{"image_size": 32, "conditioning": "text", "vocab_size": 6471, "text_encoder_width": 256, "text_encoder_norm_position": "sandwich", "text_encoder_mlp_ratio": 2.67, "text_encoder_head_dim": 64, "text_encoder_drop_path": 0.1, "widths": [64, 64, 128, 256], "upsampling": "nearest_conv", "init": "trunc_normal_002", "epochs": 8.7, "final_lr_fraction": 0.05}
Rows from block 4 of the denoiser, named by matrix and row number. Rows with one number belong to one channel. Each number is 128 + 24 x the weight over its row's rms, rounded and kept within 0 to 255. All counts start at 0. Numbers have three digits each. After the name is the row's rms in percent of the matrix's.
# convs0: first 3x3 conv (model.mid.0.convs.0.weight, 256x256x3x3), inputs 72-89, a 3x3 kernel for each
# convs1: second 3x3 conv (model.mid.0.convs.1.weight, 256x256x3x3, transposed), outputs 72-89, a 3x3 kernel for each
convs0.9 062:111113114195147122127161142122145129163153141149139114129110139106124108134120092112127090080091083075164141120113109131101145109134138137135156111129141133110137092100144132108090158136122113118096153130123158115130088117122128167120179147140118159118088132155078155160090124101075172127100166154091122124131120119151160110110114127146128116128132143134115167167119132149095113102108095128127090181193146111154158128126104135159136146140124133131144132132129124130162081147131104136132
convs0.10 135:132112131146106110125153112141098133125103185129120113100130142158092161127129139087101109121121093132123097114087169134102124156116091063102069084105092119134121139144176135123133123106124124150130113135135137099105129150144225123151185147173083099115108095115128122135113127098157119097166101121132124114098122125135112141127126129120117141139130131133146141131141150173132131174152148239134133166126155115141120104114138126107133117140115135121142123116120090135057116143066131121124
convs0.11 090:109101131165101117142138125113130157148114102138115089114146132101123122149140127120079077131147166119138170132113167139120162128146135122120135148141118120143136104101115141112167104155160145127103111122125154135152127097134122145163165126106115166132105113103070141106174153123101116141116151122124126167121113129152137119136119153153120122114132122120123158122128132132122098121053057111138200154153190123140163146130111124154108141132130147117130130127148181161112088135174082125153
convs0.12 068:137165137090127156122102137136110116132146112153134139135122113100139116117120102129135124121134183155130045133140124107129112126114108121122124132121119135146106094095118072124158093103099142107121147161123126145106128130113104168127145148112125163144098104135086127078123157126163145103151142100131128118153155153120113092137131122126125147123120125078107116125143097122125155109134147078160125147119153164136118137135114133146124111136135151115132117120133131117128174140157107178119
convs0.13 055:128127138069125095075128128091134124115122138105125111162143133103107133139104127098153144114123119116098116127101145143132094147148140128140150087151134141156137164167144115168135078109123122137153131096114133110133176121134175111130169166131129119115133113116126108144165105134114133163140108141125162114123134129132125114134145100168145139162152167111122138141109127123161141169176190151177172149140108138159129166148160150134169138143135138131125156138130121142145139137155200151090
convs0.14 104:128112137089098116094108171142129117132128116130125176155141152148133134148130123118108129155138134141138159156137125180146122135096095110126132133142116138138122109104112093116125076102093071066090098081092103132140085095087096106119082087108180195197205100108127079141090099133149124142142156116151138146130139123164144136140144156138134124124128117151108145124111090119121098089073055109087095163061087101084170112109128125123138138121115133120134118131132071107108108119131129144093
convs0.15 046:125108171163125114201153156128160144100169122151123114148134105125137162140181131171138177122155110166126141127085146105092079132108156122149133130138147167153109113152175132123113141127118122152152097169140148161104164145122182136108117098134125116120106132138157178141165112154138149121090088130098102124106106160113105146137109113129118135102132126118123105142119127107127103153163146110115164127071117131124116147114128138140157179063128122185126119140124120133127097107117112135164
convs0.16 077:122136116091125181129070053139138116106146124130135150189157116174124133102133125169167162134113131146191081125161116124127129144099126093123167137143138151146155085122146104069111141130084112113090149122117135138125150122111106092129136128141113114111126133102033133094126142147125122167131127177116135100087156184101104123120148094132129121114106125138102115133141126119149120142117133133074088074111100126132103138175139129095112122156164146116143125130101141140188173107086135149078
convs0.17 113:132136129171163163119108073111122139137119156085081102142139117111089140121119116129152174101088081073077101134132115159127122080095087116123138168133148120122164113099118120135129128128104122122106123107135121116135116133129119103118094130125136086070160144155127127132186188166142125127145166178120123128123110148114114118115107105112122132101095109101102143130129149096112143074155114070091079093092089119130140129126138101110143127110134115126142117122110173140145111081080113081100
convs0.18 067:136126133129135145159125109190140141113118150107110153134142146109124142136134130115103159105129122172136099113138110138138151127146076132138098135091133130116114081130171122128110159128068123119123139150141150115145138121158173115082152159137161119132172139175154139158097129095134112103134115128157158097135131156111141146141132099117135130119128140186147123137145106110135120036117192160118087161130119155116119142099138108116179144120151099101146108113135106110121112137120142133123
convs0.19 131:141133115152105132159134155166151111129109176139116156105151105124146119138112128091116146153136074126139113112076139169119150205126130104111100126126130132141126086116158125129118154127106114123115130157167145146148135117164187115132124144126120130121144115106128108083086125087123120120121152113142180116102137148123115146133120116113135152145129167157138103118127158093114135097146139211108060184117082152135100105115143086092156121123129136131133120128137136130090093140102157123126
convs0.20 163:083130151101081149106154123111170159127122133172115106117111107109143138133132150134119131111087135116111153125150175143145123151178132130156124147134145130121121099145131137104150148088151143131129135115143122083105133110140085109131087120119066126132130180112098165125134128105121128127092126131108138162116143146159124131130128140113126129135132134107132123102129137153154127121093143080091119077127074148141115114125109120100091132112136129141134131130131144133106100179117088035143
convs0.21 064:123128108142143152158159166114091114129129147099150144090115091137116123101115120052120139102128074114129137132090107134156111119118119122116132132120111140131116153173160121132163117143137116132104142164135136146139072130134150141133097134161102099114152128073114156095133101077147156103140130178132086135103092110110135108142115099123134143131133151113111141100132149160174137155160160137103173171135162123159093108143120135159140111133105129139148153126118126091111135123136183097108
convs0.22 084:130115129117109106154156150097155187101089114173137111149143125090123128120137106136142119133143136116116162110092128143103119133144117097167161116116145116104144086131107116135150109117120135127109116112136149111113123103162159121118150123138146114112128162156067098125168129131113116126090116144117110143095121102160123103123128114127119131162146141098123128117107153151112140106105140098113120126119117158133175137148136133121092132120124110118115141124139130128115140107169084097163
convs0.23 129:130094138156127103134088111130111127150124094144134141131149145133156123148143141148117064133117110142074100149116148147125132116158145120150134114136113115131111128137136150134125125121138173149148125142101158163128147097109117101116153104119144159114124122131167076122138147134133100157127158126132108130146154126143167122145132152131134131126147133115103136165120128112137109124072098155076108163077088102137121127130107124158118162143129144138110139125119158142121083099131114171131
convs0.24 091:100126122115129104127100143126120119142129151092101127164132137131114130143147144147157149161165184146119160127124117110139115098111124139125099138143134151125130128101073105091076153105128112111113127133148151159140104094120072114145064132122152108111122087067086083096112143084129115115126115100129113139119116160122105143136118118117116130119111126087105096055101116067078090125106113111090102130069138164126130149127108136136104125132140121116120106119127152141125181123073175119101
convs0.25 068:131127129154136182125141146111111150228141124173151113144138130124153100127110112110100125120103098123127135117148154134105124091112141113123130143094097107106117136112142126155119094142145138092142119121116150111143118111105123135139184152129127139136059098105122154207074138152100114142092102145124152119125149131124126123141096134154110117139108116118132153134141134140138116052099070099096088196187120125129140135139140156110123113122124132124140142157138113123160082120121124143158
convs0.26 147:091130124117121110130148125080146140118133128131127096161131172131130186142111136165131121130129144148137142119181108173151152181145156129128197125101135093103141083112118115146143129134131191154111151134137133130132112106096094126110114117122146162157139167150164161151130125138114127144106121136070122151112124142118114121094118129117107138128103124107129113120124137123114119160062075079090093120138117131143186133136149160114131114118124124122121120132128109117112144118153130130158
convs0.27 050:145139141124156128130148163147161163159119109107125128123156120142126130145146101123145085103177127074118165139085118127104096119143134095139157158115142148093149136104075111145113115131161156156165173095138116133122156122134141101146171107136148149159124111159126147125106134121157110155130131135129127137124095076137123135129101129119106131141145115175170130140132142142150105147122120153123110163098146122132174140172102139122118168116148125138134125123150110123113110118146106126116
convs0.28 072:126102134161132123090119127103103126120139129123122126120122087091115100136136113103103126099107147113111149127139128156149128105158104118131104100131135130137136107120127144118135115098141119118147158142133140101141151135146168145144207122133068095050060117122102165159137156141133136123111150134132129105134145134124114099131126140138142135153133107125135147144119147142106125197159117158101106160116205125163114111129102169164123138110145129141131128145139149134110090131129111143142
convs1.9 062:140138145122123095122131133166126119153149132103125173132116151108084159121152112158119144147124157118145185132128141090143138141114131086130112133145096074134137102137129124138120122115119109179106156142140136124086140129154184139123177117145101060109124126099075123096131160153093144153100143088120119128142136126102128177104137129099147120112137132165133124142167136173099123145137113110116156147119135138132132159133152115135123118113117129144121116106123152121126104126129119079109
convs1.10 126:156143153118132144150135142134162126104135168168161118096156117078143121096119135159125136157154164132109107149142138101133145115140120152107136178118145172127124131145144103137077078130109147121136115112121146127102091091112098126118137129122156098139126135167134092145120144132129130143176110130116123109144128163151128113120099076113125110087110075138122123106157156157156121086122115124151100130148089141125116122120138154144149125118142133116109105099101135120172136123127136119141
convs1.11 071:151124104165125125115169157137147125154125113111119098116125107099130152143118118136168139104131103134125195108142130124125141143081084133109115127142126082118143136132142133153149113137117110103123131136122076186134164127120141121121092165147167162132150136145126088106184162140111091151140127094141142076141125102146117156159124084108134110097166145122114142141119138154085141133121117126110105097140156164117086155100110098141157134129145143140153169129130113147114120117188107097141
convs1.12 068:122117121129111120096101143101145132133132107083122132186133129133095138184110131154150140133105112129151139097133177094146138101114079127136133139116078130149114153112109147142188136105143118132086095114157079114127117123130088150125114119175189133101130109148152074112164143154108132129088128091150171136119100125150116096135126110118102136160093158102104160138113126145155145120159153091139131094132160096130113129140129134124078131139099135119114142131137150151160127113100119133126
convs1.13 055:126174156160132125155164127129138178161093153145144159137137127083132081091169123119157113131091100117114130106131102124130133101094146103123115135124107120150122117130113104113147126135134133139144121131101134112109176121149118140096126145068154161142090121144146127161109144109134108137081092145127128063149134110101129158092130143115120129121141117133128106132109133106073163183104184110140134093115104128152141134133110139124113118116143082111091110119140125125112120079077152116138
convs1.14 099:105121138127109152117126138083118099108133143115137144100101059067117122067145110127145105119114120127138143141133111140124134140127139102108109121129105118126125157166116168163134165110112142144136186160143178143121171134189155136151213117115156157093109104094060135111090147147121102134100108118100129093112104098072147161080086106081131138129151124165151140137130113108111120194124162184147128210123149051094107113141136124141127168122134164121134142124134174160115150143117123152133
convs1.15 048:132120079133119119116134115143144105136144125163110132149101105126145100121165139145125117103120086118141112105137128142095152116138141127122152105118191164157155139082137112133146121118106110173117117162164128140071168161131150106128179144132144133112113152154096136167137147104110133095129140126116084127123131116129105119106109145139123154151147114129161117133119125139119100130145107123143119117139099159056140146104148139160114093113079081150118157134132153115124133108107154126143
convs1.16 096:136139129107122140128111142146159140101093141161121123103088094095139118104135100141132131151110161130125093120152131097131085103128149139126145133121131149154095119120128160127100088116160152165123103145107124122174145121130102137148143093108172147165204169149088095089137147131174134111111127123150165120103088162153119092106105126105116132138150102148158137107107140143123109112129139106184143162174102115130153144104161135134109111117142122137125138138119134120119165136081084121116
convs1.17 116:129123135121122103155130122149130137138118115142151132200147101126105146080124120158139155112110141118125142088114111133130101130167164140153157110139142100110114123128071087150143131097110155156138169153160144127124180202160200132160147119126059081079118144140096087068155138130115122113124146121149131172133096172109145148140127136130116166160182165145124141150112106139160154150154136200183190155120130155162152131111126138131134132121124079111117130142133158135138166148115096050050
convs1.18 077:161127096125144135088121092093129138129173156162139114124131119147103115095131116145185166105166123129131112115120129117121111113135127133154150155153140142140124146115124136091122096097163082109137086126143093161145071147172148124132203146127152131171104120122130177135131170142174128122131154123180129141124155157141130125122120125123161144116144097108158134133150139140160064076153135144127131155126119103169175121130155140131080122119147125106137130121096107113146173082129163130146
convs1.19 111:173126110136133114142113102119162133100145156147142118117104186120128152127118117157162149149162122112087093152119128137124091116139109156143151147126158155133126128119204129125122069148126120137138112115119110169171100122124106144134138145133181157158158199139118121124126129135137135126179126118133123129133153175141095142117104106111147106092125134145142116106129148172119113097118140166137098166111142123148153091128151117124117128112139131119122116133116102115159116110143186125116
convs1.20 146:130133136130125146118132129145142118131131154127114127164141118130119152120129163123146107123159163129149153108131149115106151135108117147139123111133119104139148148148141139147111129129107153099163117136121074146120175138116117133090108136103123119088129113164167099181135160112101124127150134144144140120109106170122120157139119088135165154110147142141120099114125141122124146166134156123138121126178149147113090141136137118132120129127147126128117135135135110111141096080144125121132
convs1.21 069:127143122123106099119134126096171123145120151115118149150139142114165135129109142146121153125120154133128131120116107116142110096123132124142133164119138121152072123139139108121098104137139138108112079053102112140178117134102151122087153116131156161174120131142092094137144159111130089143109142095094118176116165171111122079111106125135115120114126132096134109140142144140121108097122108109130123073136113158133142102114125099129068098139131110116114121112117165122129113121109128158147
convs1.22 090:104127137144127129125140112141108119154140139095131153093128102109125156138129147132103119106145134046103117128125104123143121158088117146098108108129113088104118123151135170131127167122121132145144120153132127117126137124132101110111109154134081105114146132106126149129140150124117112118086111135137102109131149134116130192093115121060149148125157132150133095143151146101121113166129096108138122096144135151128109124112134136097139112141144136133162151138110138148127148110123108081114
convs1.23 110:128137117119147117146162122143133117176152128135146139130118148117116105094140118159170106118141133148163186096110126102125115110110144141126124161118142125114134131157135105134134149121140080151094142151152114082089114166165155140155120116117129116092118132096131154125153152143111126120104134136123137116151134109128130157101099143138099153142121152145138155148138118116127125145137117132146181109141157107129173149148136146090146140139110101133132125122124135147154165117147094126125
convs1.24 080:106095121135116144119125128100124161096134128116151114092095107095122120128110163093107107108093080133126134120141143140143151129106150101120102111145130134126082136093116154140125150102102174137125167154132127101139099076146086097191084125175128151148118160150130133145109122112131138150168147157103117105120133111112163126124110133111114143149102118139152162126128139132143186125087144126143130117113125109152137111113149113103089128110120154141142106101139153117096155122095148123150
convs1.25 076:143121130098123124090130140140164115129105109140122147155127147108096137131148144162125138132139153093133150136087092122135098123097105145184134159156110069125134110111118089089131127130102133118156151091098148129119140145119182119118131140116092085135122155100120158103127161115109141109119118108142147166183133116127131114111127123151136158086123122133144123151109138138133152198099092179124150109148160103155120168157122123136133133127128079143128105120148135148124149139172161152154
convs1.26 116:118130114152139130148137148128146134139124133156130155088120118080119101050111127128100103098111123140121115128104160128142139126107100147140133117085108113104112148120174111161181161154171154069141127116165149182179177153137183155128131169158114051102111094122087148120124111113105113128140136143192153094113116123113103166106132147088122146032159151151136135105114142159123132141109125144109135110152133111144105118107126088087112145132119157159154167136124074111108089096104144115075
convs1.27 051:135138123114120131103119125133094158134107137162102121112177129100104153102161124113086147148153165079143152120097105131137123121113120122166102142115097140122133147133127060094161126102119149114091157141060122122067105122127128127123138090144121130122160130108126099104117135105174109121143164178107115146164087141133178171116107080099137107120138158116120123144148110122098152122110105134093153109095147134127134124169132091137133125117084141158114118106116115142119139120151114155167
convs1.28 079:116123167136116137125135129124148131127146127112122131131152132107109112156089121112145095133158161130146120125095144139124132129138095138093135111131164149144152097166127132153111153125106159151055112143051101148059110115090131118144126124136103092150131092152099109108130112139117122152124121122173128112142121138135112154149122092120109100154116116147113103143151125131131152113130090120131102099110129160135101146109123132113142122159110132108101135127135133098167150113187141106133