A small text-conditioned image diffusion model, trained from scratch.
Model: arch unet, text encoder width 256, text encoder layers 6, text encoder norm layernorm, text encoder activation geglu, norm groupnorm, activation silu, widths [64, 64, 128, 256].
Rows from block 3 of the text encoder, named by matrix and row number. Rows with one number belong to one neuron. Each number is 128 + 32 x the weight over its row's rms, rounded and kept within 0 to 255. All counts start at 0. Numbers have three digits each. After the name is the row's rms in percent of the matrix's.
# gate: MLP gate (text_encoder.blocks.3.mlp.gate.weight, 672x256), inputs 86-171
# fc1: MLP up (text_encoder.blocks.3.mlp.fc1.weight, 672x256), inputs 86-171
# fc2: MLP down (text_encoder.blocks.3.mlp.fc2.weight, 256x672, transposed), outputs 86-171
gate.416 117:120132181105069104155093065100118110130138086070136150101054115126143089126103141171106074122166109186175106163093176082168111141070104132150115159096112132115156110108072220081099104106136158157145155162111166125164137144145128150144135128162111177127115107
fc1.416 104:146150145130148145098105151102138130106135206255139146112123150149114176097131113152104140125089087188090110126151134129149150116177101149182103125101111137132102150138107051135152157136148146143112107134124113123136125121102101107084191134142123127157144142
fc2.416 113:159126136087133158151154134150113121127145115120181101091159129107131139174121120081123107190109000135073103139100138138102144136102140125122111095102144112129141074100135100155115128060108125160098151133104081167124178145124097132101087139122088144138171192
gate.417 076:161126148142132095106133146185132100131193138141131144196123117137033140188145136101153145097087123164139146146168119154104130098146110063074144170061158137129136110096131158162067144112156116130150140067107126184158158133182176162180096085140159159152070141
fc1.417 069:130087126125133177140101100164112066106120093122136126105119135126124071143114151115152109116146156137172115132109122139151136092121108084059129117198168159125176166138112094102105173144148194198127088100136142111131131176173152096116096143141125144100067139
fc2.417 080:102080101145172139081152111137193199116116131161178139141137106110086143065161138126139122155131226116173139153122164192124163148164207167138102140114077120112087119084095128146107135106130105100004185161106135124151118133176181100126118094130144155101100158
gate.418 075:156162155120156188171160142156155130110066113119168168134113125091141134087173152053133144163131121128105139164133145107174174184058138124152180116104071137111143113129063144131118124202144144137087181131087194149149110161139133114175055124139081118088181098
fc1.418 074:113107125148132219161079094138087139168134125092121101204122114121122107141079138139095124112091141055162120107174121065175092169092137121176162117133161112106139141104141090129121145115130118144191075121127104147107084163144175136082125112187109120151176097
fc2.418 084:124110202093071132143114107114143133091131191087167175172123099113142171153131134130180107117119162070128132117122114200107143082107144162159093094089126140165112082117117133100195172144056095186096079127110127126109149105096150155140088121131139181112122145
gate.419 071:096125086101129125141104124105158062127144130122136149132101173090143148173119070119106153116128154133177163074172126172094183139108112130079165118117113085119068136126173120085102115113125109115110094078167142156093059081166097094086157098117077102195201078
fc1.419 071:083119114098119115152165135130124165164177132071167126189062141128131117117119100119134104123142138130068040113117129109130050128141132115141079114094149143100098116215138154095082140103089157103104100187164164198142159132124173133119185086097153208116147127
fc2.419 069:127168156135114122127106171097194113103099118135095118121153133119142101123159151130162155065100102081111050129129052116144166133095171134096133091112147185086120125163150150161120129103104175055117134113112110114123210135134149158144117147120147130138184103
gate.420 077:118120143131157123123099144120087143074127105132209198110089122088171094152143154167146099110110099111120126171076118136115165088133131121053097110103156167124109177094102083092137084183118169086169151122158136113146112182123164140082132168128155107132115158
fc1.420 080:139109129087138069199117128157135208140124072164187115155125077126155116118141176193149124094092144186102082175156096167139172098099114083132119147022167139144146167143151125103164147151127091150168131133151076102088166054119129166147153169153131134099131138
fc2.420 081:168139115096107126073075148108168079163115065148072122070104069091153126080137134167147160090105128135148156177117073133123161163141135131150124145199112069099072159179144114102087127165106071115111112100181118105182110156096169134196094132091138094097074141
gate.421 346:100118187181148078120125113166148156087144203235109104165122140091110115116119090171161087158141189073129136127119063161109142169183158170177069146139069131153121088159181066124117144130105096122125084101119149054079154147113122115096170103116125109094122149
fc1.421 390:160139077066112165151140154089110092165116041053143143088150106164138141126133160083091168109122078173124117140134185087170095088052107092065174107133191117105133147085083202131149121121146154126131163142142113185167116112144107122160080138136114159159133109
fc2.421 296:159101132101171136101155147191145154087102100160100156173093192111176131184110152138114167149146045097052140123170130150078071089122144171123141159113150097074115144119137144208114116094164161110161111079140134124172121131121089127151087160146132098127140137
gate.422 075:113106108152138193146099152164103166147156155108121110168133153118116114171101112132215152088147081163077121131132150134173150120086062079110070168162128120186104156136163113139090139133074136083150133211184158089151146137167150144142115165129052107082158121
fc1.422 073:108101179102188107082125123158140175133107127124142148112118186150124100149133101206194164119055127116136077086143149095172130105125181112124096079103079085116113161108096103079110098131146124101154125117078131136156105193148110176133168145135138155182148107
fc2.422 073:182089170140113115207115091096135112044207098089094131080070082159082119134091151121122147111122127156099141088083139068096108131118125185104161137091122152158180153119147155100081081128141114079099097055107074071101140106148061080128197078177106108157086173
gate.423 070:148137186144112159185179108092156180138148134114200134170177085102122164146135106105148141092148106181125157114128136138212143101115085102151131118126073083128194163140164149124074118112044096118083160102115061165139138153175089106067103048196108160130077122
fc1.423 073:147136158136127154125155104109168125135136165147144103171132195189133097157142148170125151111090178139122160096096142068106065132155147119096135110110157179118132107146113101158172070186130146114135126038228135100167086179151186156081173143083162131171174136
fc2.423 075:100173149167103107118146119171155099138042128111113148141113168143135145163163094123178105154162067150099143123120179044111149145091135074156091160091112099153119105098127127148104127117129193113097196102127019118132177128072189180081164133133111078093176063
gate.424 072:044131101127111137125162122121047088170124134129114132098154118089173163077103114145156101123184087122131103144096169066173138086100161115115115136096124150104156134151115089159101119190106121157155148158133148097121134106077083112090155141105118120090136136
fc1.424 077:148101069141177116107148134089126062116137173170133165189105129063067170119218079134064143064152164123163121138160090150118148115097100160129083135121112140088101104158190124139104107148106152129093131115139118100156139129123092169195069150157118119101107133
fc2.424 074:137151154085120110098053095211048075163082139110126144095122152157122137147124137098113163170142105198149070152130153145112166099147137062095090150165164124154148119163077139125088091142142159115164124118216166139124153126125108123127172130095138214163120099
gate.425 070:123124120104103109135148138095169108137120174103146165164126173117117146148136094137159164101085133119153148114143109091119147123100155126163194120114168128186167122137185126096145135101106160157125140083110157134086144140138145147171178118114135109098128176
fc1.425 071:151122115095154160152158133096150151146113173070091166170101123112131142159088161107123022169106153159055141167098128075120084145131136051119125110130132158129123127115053123126111143145145102104167111134134130098135068097164146151171094089165135148092131115
fc2.425 082:090215130142117130040088154125083148108146110135099152101098128111118161095167102145108121111094108188115144027144107123158137189082104078123158112130062095131156111143124043174100090199114179178144133151141128134125132118110139140136120096170100150144111142
gate.426 078:107111096151175144159122124141128128126113118179095159131167099194128056102163167133100113115159138127126078126119100121144081089146103123107156085147128123143152094097108050136148121148126139058153132083133118140154176079151169049166135177210152180103152103
fc1.426 077:148117152110115142121129105167148098102043153134097132100122124128184112157190101137158121138101184168089138125160095133134110077149140149118109132138162183134147075117114126128106114130160147165174105112137151132173111035123114111154154144103060139112181157
fc2.426 083:142124139048117124143140137112180128126109099137120136085173185131104094149135158146112154183078092081018147114139126112105183115117112221069163130165138108161120126118087129129134140086125155174146106080128117155138136126103088129116107088149156092098143130
gate.427 073:140127122142095104100108118165086154149123079129126117152131107171101131085119133146191159126173144159102098118092133106167088081171130102074108110138098136109129159095119104191204112140071143184113082104124109093112176167176129158190171134128166134155097109
fc1.427 073:137145142132115145127076114152135147052107127163149135114128076164137111179126142205097084193132089182125115137096137130163127138101107129083105083094122104103132121104101113171166153103143089186114148125133135118136114176151093147085134142170175192141160120
fc2.427 070:164102111140212124151136149138136125084119148118144071120122164203168125160162108108141073175163109165135119091122124129121146068131078146124128079104116096187135097117134107098075152134106152078154078119175124132142142182130079178075095143124132070113188148
gate.428 080:163153129178136124064097115150135135154138104151224090113160166193107108150119127111034113155121064167127137154034126157161117179089161127121111104159142140098094077103192104177113148068123118171086111174090101120085176130170161122157094080145113181089141122
fc1.428 077:156005153086149116180167120094149117178215123121125152139130121128115143124082131171104098146137132145166167120092150135129210108115178143080122121190085145078082064093068144122115117148155097129142106109105123154169127126136141134178114163128140123191096115
fc2.428 081:136157150131108157111103094136112137131172088136062161167145093148118187119118127059140085171167170150133132128129099112115102127094106106189110155175127160119097181184124160148047145157164098156116138101080103138089148081125123142148140155089166114126110070
gate.429 079:105147087163107162134164132133168135120131084060112106142166166124102102131090137124126181077122122157121118099192141094093162128129124143088114131156180186131114125096155095113116180097122119111162090103115170147138077098102079159112129134157114141065147129
fc1.429 077:116114126196123149145100143148136167122147143139164193112136157132106155105103148136117149068085126098163114150165111150094106107135150116121116137143126139101142162119043097136163114117106131131156114074159173090115182057129120113114149237123121158116170074
fc2.429 079:161164161103143185109126131145163139154162122109100129101136121088135183121139108113062094099116087167145169125148121170136141089148125121130091095101166134121144171141154082161147145124121096129131067128073168076153121142117182159159115110193135127077063021
gate.430 071:136073105139102117195137181131110140124105138131116110080152129193111107126169127125114158139129166111092135120069151084099130145101129160158105078178108071070096148195098107088148091147180136222193097149088146056042136175129134132150102158144123146087126111
fc1.430 072:128133112114116076122132100105094160194175140105102120137150134103157138092106131184137158149158134122164134120139143124160123146116118144064106105148208132089159138097147124187174130123072167146151058130191083176123095080160135119103143115053137115134184115
fc2.430 078:213084135121111159125181136133140135143084146098167028088075132153179082090144142097076189184158157117113090160139168095102111166173125096164131111175151163154194115123116130182154107064098174111148099095079116093152123197098152129133120143145142158108152085
gate.431 087:114194102102127091074126090090120117177123120078108152085108044125091105184163133029089122078175142130150116170110183106086144124122165146105191154037137173168153102092144177096104156128141138118140154167151151119143106173169170151143124152125151137179108130
fc1.431 091:121167145158084106087187095141118134085070112106132132166157143103165130109130150154151119066104147095116121095207120149099114097171121155138136102169105103145132189110077121136107108119174140141156127116136055120102156121096175121147117135088149105168204158
fc2.431 091:124150147117145109148102086101138143116120132113117150150100174119095138137107086152110136132173000141175154128090152062150103135177154114165122112116134084087143162182143152165146148100188097102186145142136139117158149142116114108115148161136128144120103126
gate.432 069:185117203101134111158153181110142133127076136152122117042089185138137130150156132123163179148096122101092116128108148117169119138152074143098186144114102134113128076088090170135119116073127106173147142145095093128077088090142163148078036140085062146099165137
fc1.432 080:131132058176125075149095080143084112101133140046151148113198129127091197066140146084196187085100185132132159094148106158079164105131075119152128105174104146099134138150157139073117090124127087070162123105086097097132104092180157157129132099090166185072141130
fc2.432 081:172136175117063114132133165181146073112117122167072080152083152122131128147176176094179163122139068146162136095163080090155074129155123162136078110142099091137125189096143173146187128152117110094149128135188115140141124131163087144137087153174129148153128188
gate.433 074:160122115128154124156159141164144111131082078110137159128126139175136099164102127152084128120132080133105110113137164117144131168156101121133110092117175086192137132180137115155121163089091120122071148083124188117166138205095153121143140234094099177152101177
fc1.433 072:066117108163074121088143109167144131109125147179155096097110148125121163150121114116184151109151108192151144162071130116153221103114158126067118085141111149086131151070090089132183126174195055109165101136105111137123125087156120205086115159139152091116126128
fc2.433 078:053109150151167179178131190119147145121151152126159125090106124126095111121092145126146115157097137114132137105103161170170083161181116107202155141102105120102146159168153097124196147119183122091128126130132139116149110089137082132123076182198121139131083094
gate.434 072:169110170107124175119095109108143072140231123070107134136047149113081126191125119149116106142167132131116154173114129123152152136129135162121173160135175158148068128158146088110181156084140149136140149152152086165148156158149161122195130132148111158135057182
fc1.434 074:108171141117199139079044141095100130148113146101132153156101163117143179127149159100161148215170120182153185171118195089123093091160110096099131111191152111124105137131121157182127141118115146139129130203123152118153155108156137157139163165091141101130060123
fc2.434 074:148116063131098119145128126138073117143146144120143118129096136129140122193064138065158119150088095175104089152116142115124119131082095132096162105130144155164126160111112095160081107147164111119173179127140091170075180175152156134119117165164120145111105091
gate.435 078:130109099114095134129105178110130100108152102165186103145101125158161091128084127147174122099124144082095169106080148102107141127080129145133106162147097103146159127035133121155110067184137108109086179075104099108164141083109093189106107190069115110110105168
fc1.435 073:171092142075116100114143117130098115108094151144132099152142199139132128129101106059163104172098133083156176140188165148131130122155107125118108148129125124180100177147114167144064137080151149068141094166138083130138081119136092088184093115104142113095136105
fc2.435 077:057089107159129160120102123132151133149140140123160146139100118104142131119104102112114152109168167125171098081132132121139158109167078099082121069130129141124154118184149182144041129132114101081131117087148198110152074164146119086124062133104121122128091169
gate.436 083:131135170113144123127101103162118162164156111079126109129169085175095102136138156150090124074172117127114163152102159095172075127109127111095093145145119134128152141120112118112116128076121123135169121188131144142155151150097119096153048128135066154168094138
fc1.436 079:129143119158110100127172147117129142132090201150080105117159133060167147153127125132161134136085103086150116125163148181119141133166138123112118161156048108128105200110128122131093093128113115156070125162102085079090086090105125094112131116141171108124154106
fc2.436 084:145092149138113084128155155156093165136165103142195136119160140113140089173145128182134109138104000159167186175046146044092185123154135097147128151122171202171130095202148099146115111163075154150114145181112115201191092137098146099144200135104086112117136110
gate.437 082:088146101180107126137078089139149152148108177128141157135123121187161125097111121136142121103116162144189111099089162109152157128101087153155088122150164146074086146158150067129109127131118163148170153090126128094083108141111161097118104100118123099106150095
fc1.437 072:158126108156118193135150114168106120103119132103179175144144085128115131146101141106109159158144120162139101162106127123155156123114152150144119129116165192113130084161094115119128119144139138194158120114111138153107167101080179180141140056152175135106159083
fc2.437 075:103089046165074166204161136131201148170168127126102110085172144115096126139097095196131112196185125137122171111118144127094120109024160130116063060113092137092144129124126137085163151143132100132113130136120174142127113172142059135123183083074127109068129127
gate.438 076:190080178174101125108116162133112135101124117101117195082128186133093142118170112111110139153146195115100109148107136142122189152141077075141130090084116134108161143104103151162110118107079155163119123111137109099151132165171113154136094177189132144040133163
fc1.438 074:164105125080114129104167147158155163120096085085080133140140160111154119097159178118074133102128187131204153140144124097122075147084140130105096180116116130130119131101091148133129215170137114152133106158149110108092151141094143116078089121129110093165090151
fc2.438 083:138158109073138118152160082110170112188149160114177166128158081160101141111143090138180129148122253087137147097169109129048079076108134225085110144159065189124123133150116085122108077081121117170121107172126174050134118110116107147145148096146124156128123139
gate.439 071:133132098128138074139101142121099161102171148129113173092124197155127104115162206183133066124141175089098141088091107156181124154113116213086157163187129157120110054102137121107097110163078136103109123107138164146111164101114149126077109170069219147162089135
fc1.439 069:149128078126129066124165097129099158091149083128077078150096135121131106124092117135157126138095147137125156158145110121123177106125148112098148081125114123101123155148123109186106047185129124107118104173095164102134128070145120100133137147118199155058105147
fc2.439 073:111106101150117138120096174101097092169107118165024093130203094099096089133141123151134180156140073126065046103167069127153195155102082124157140162160103086200120157107095147144180164203109076156138167102150154167125170177118128106157155079132062151078147127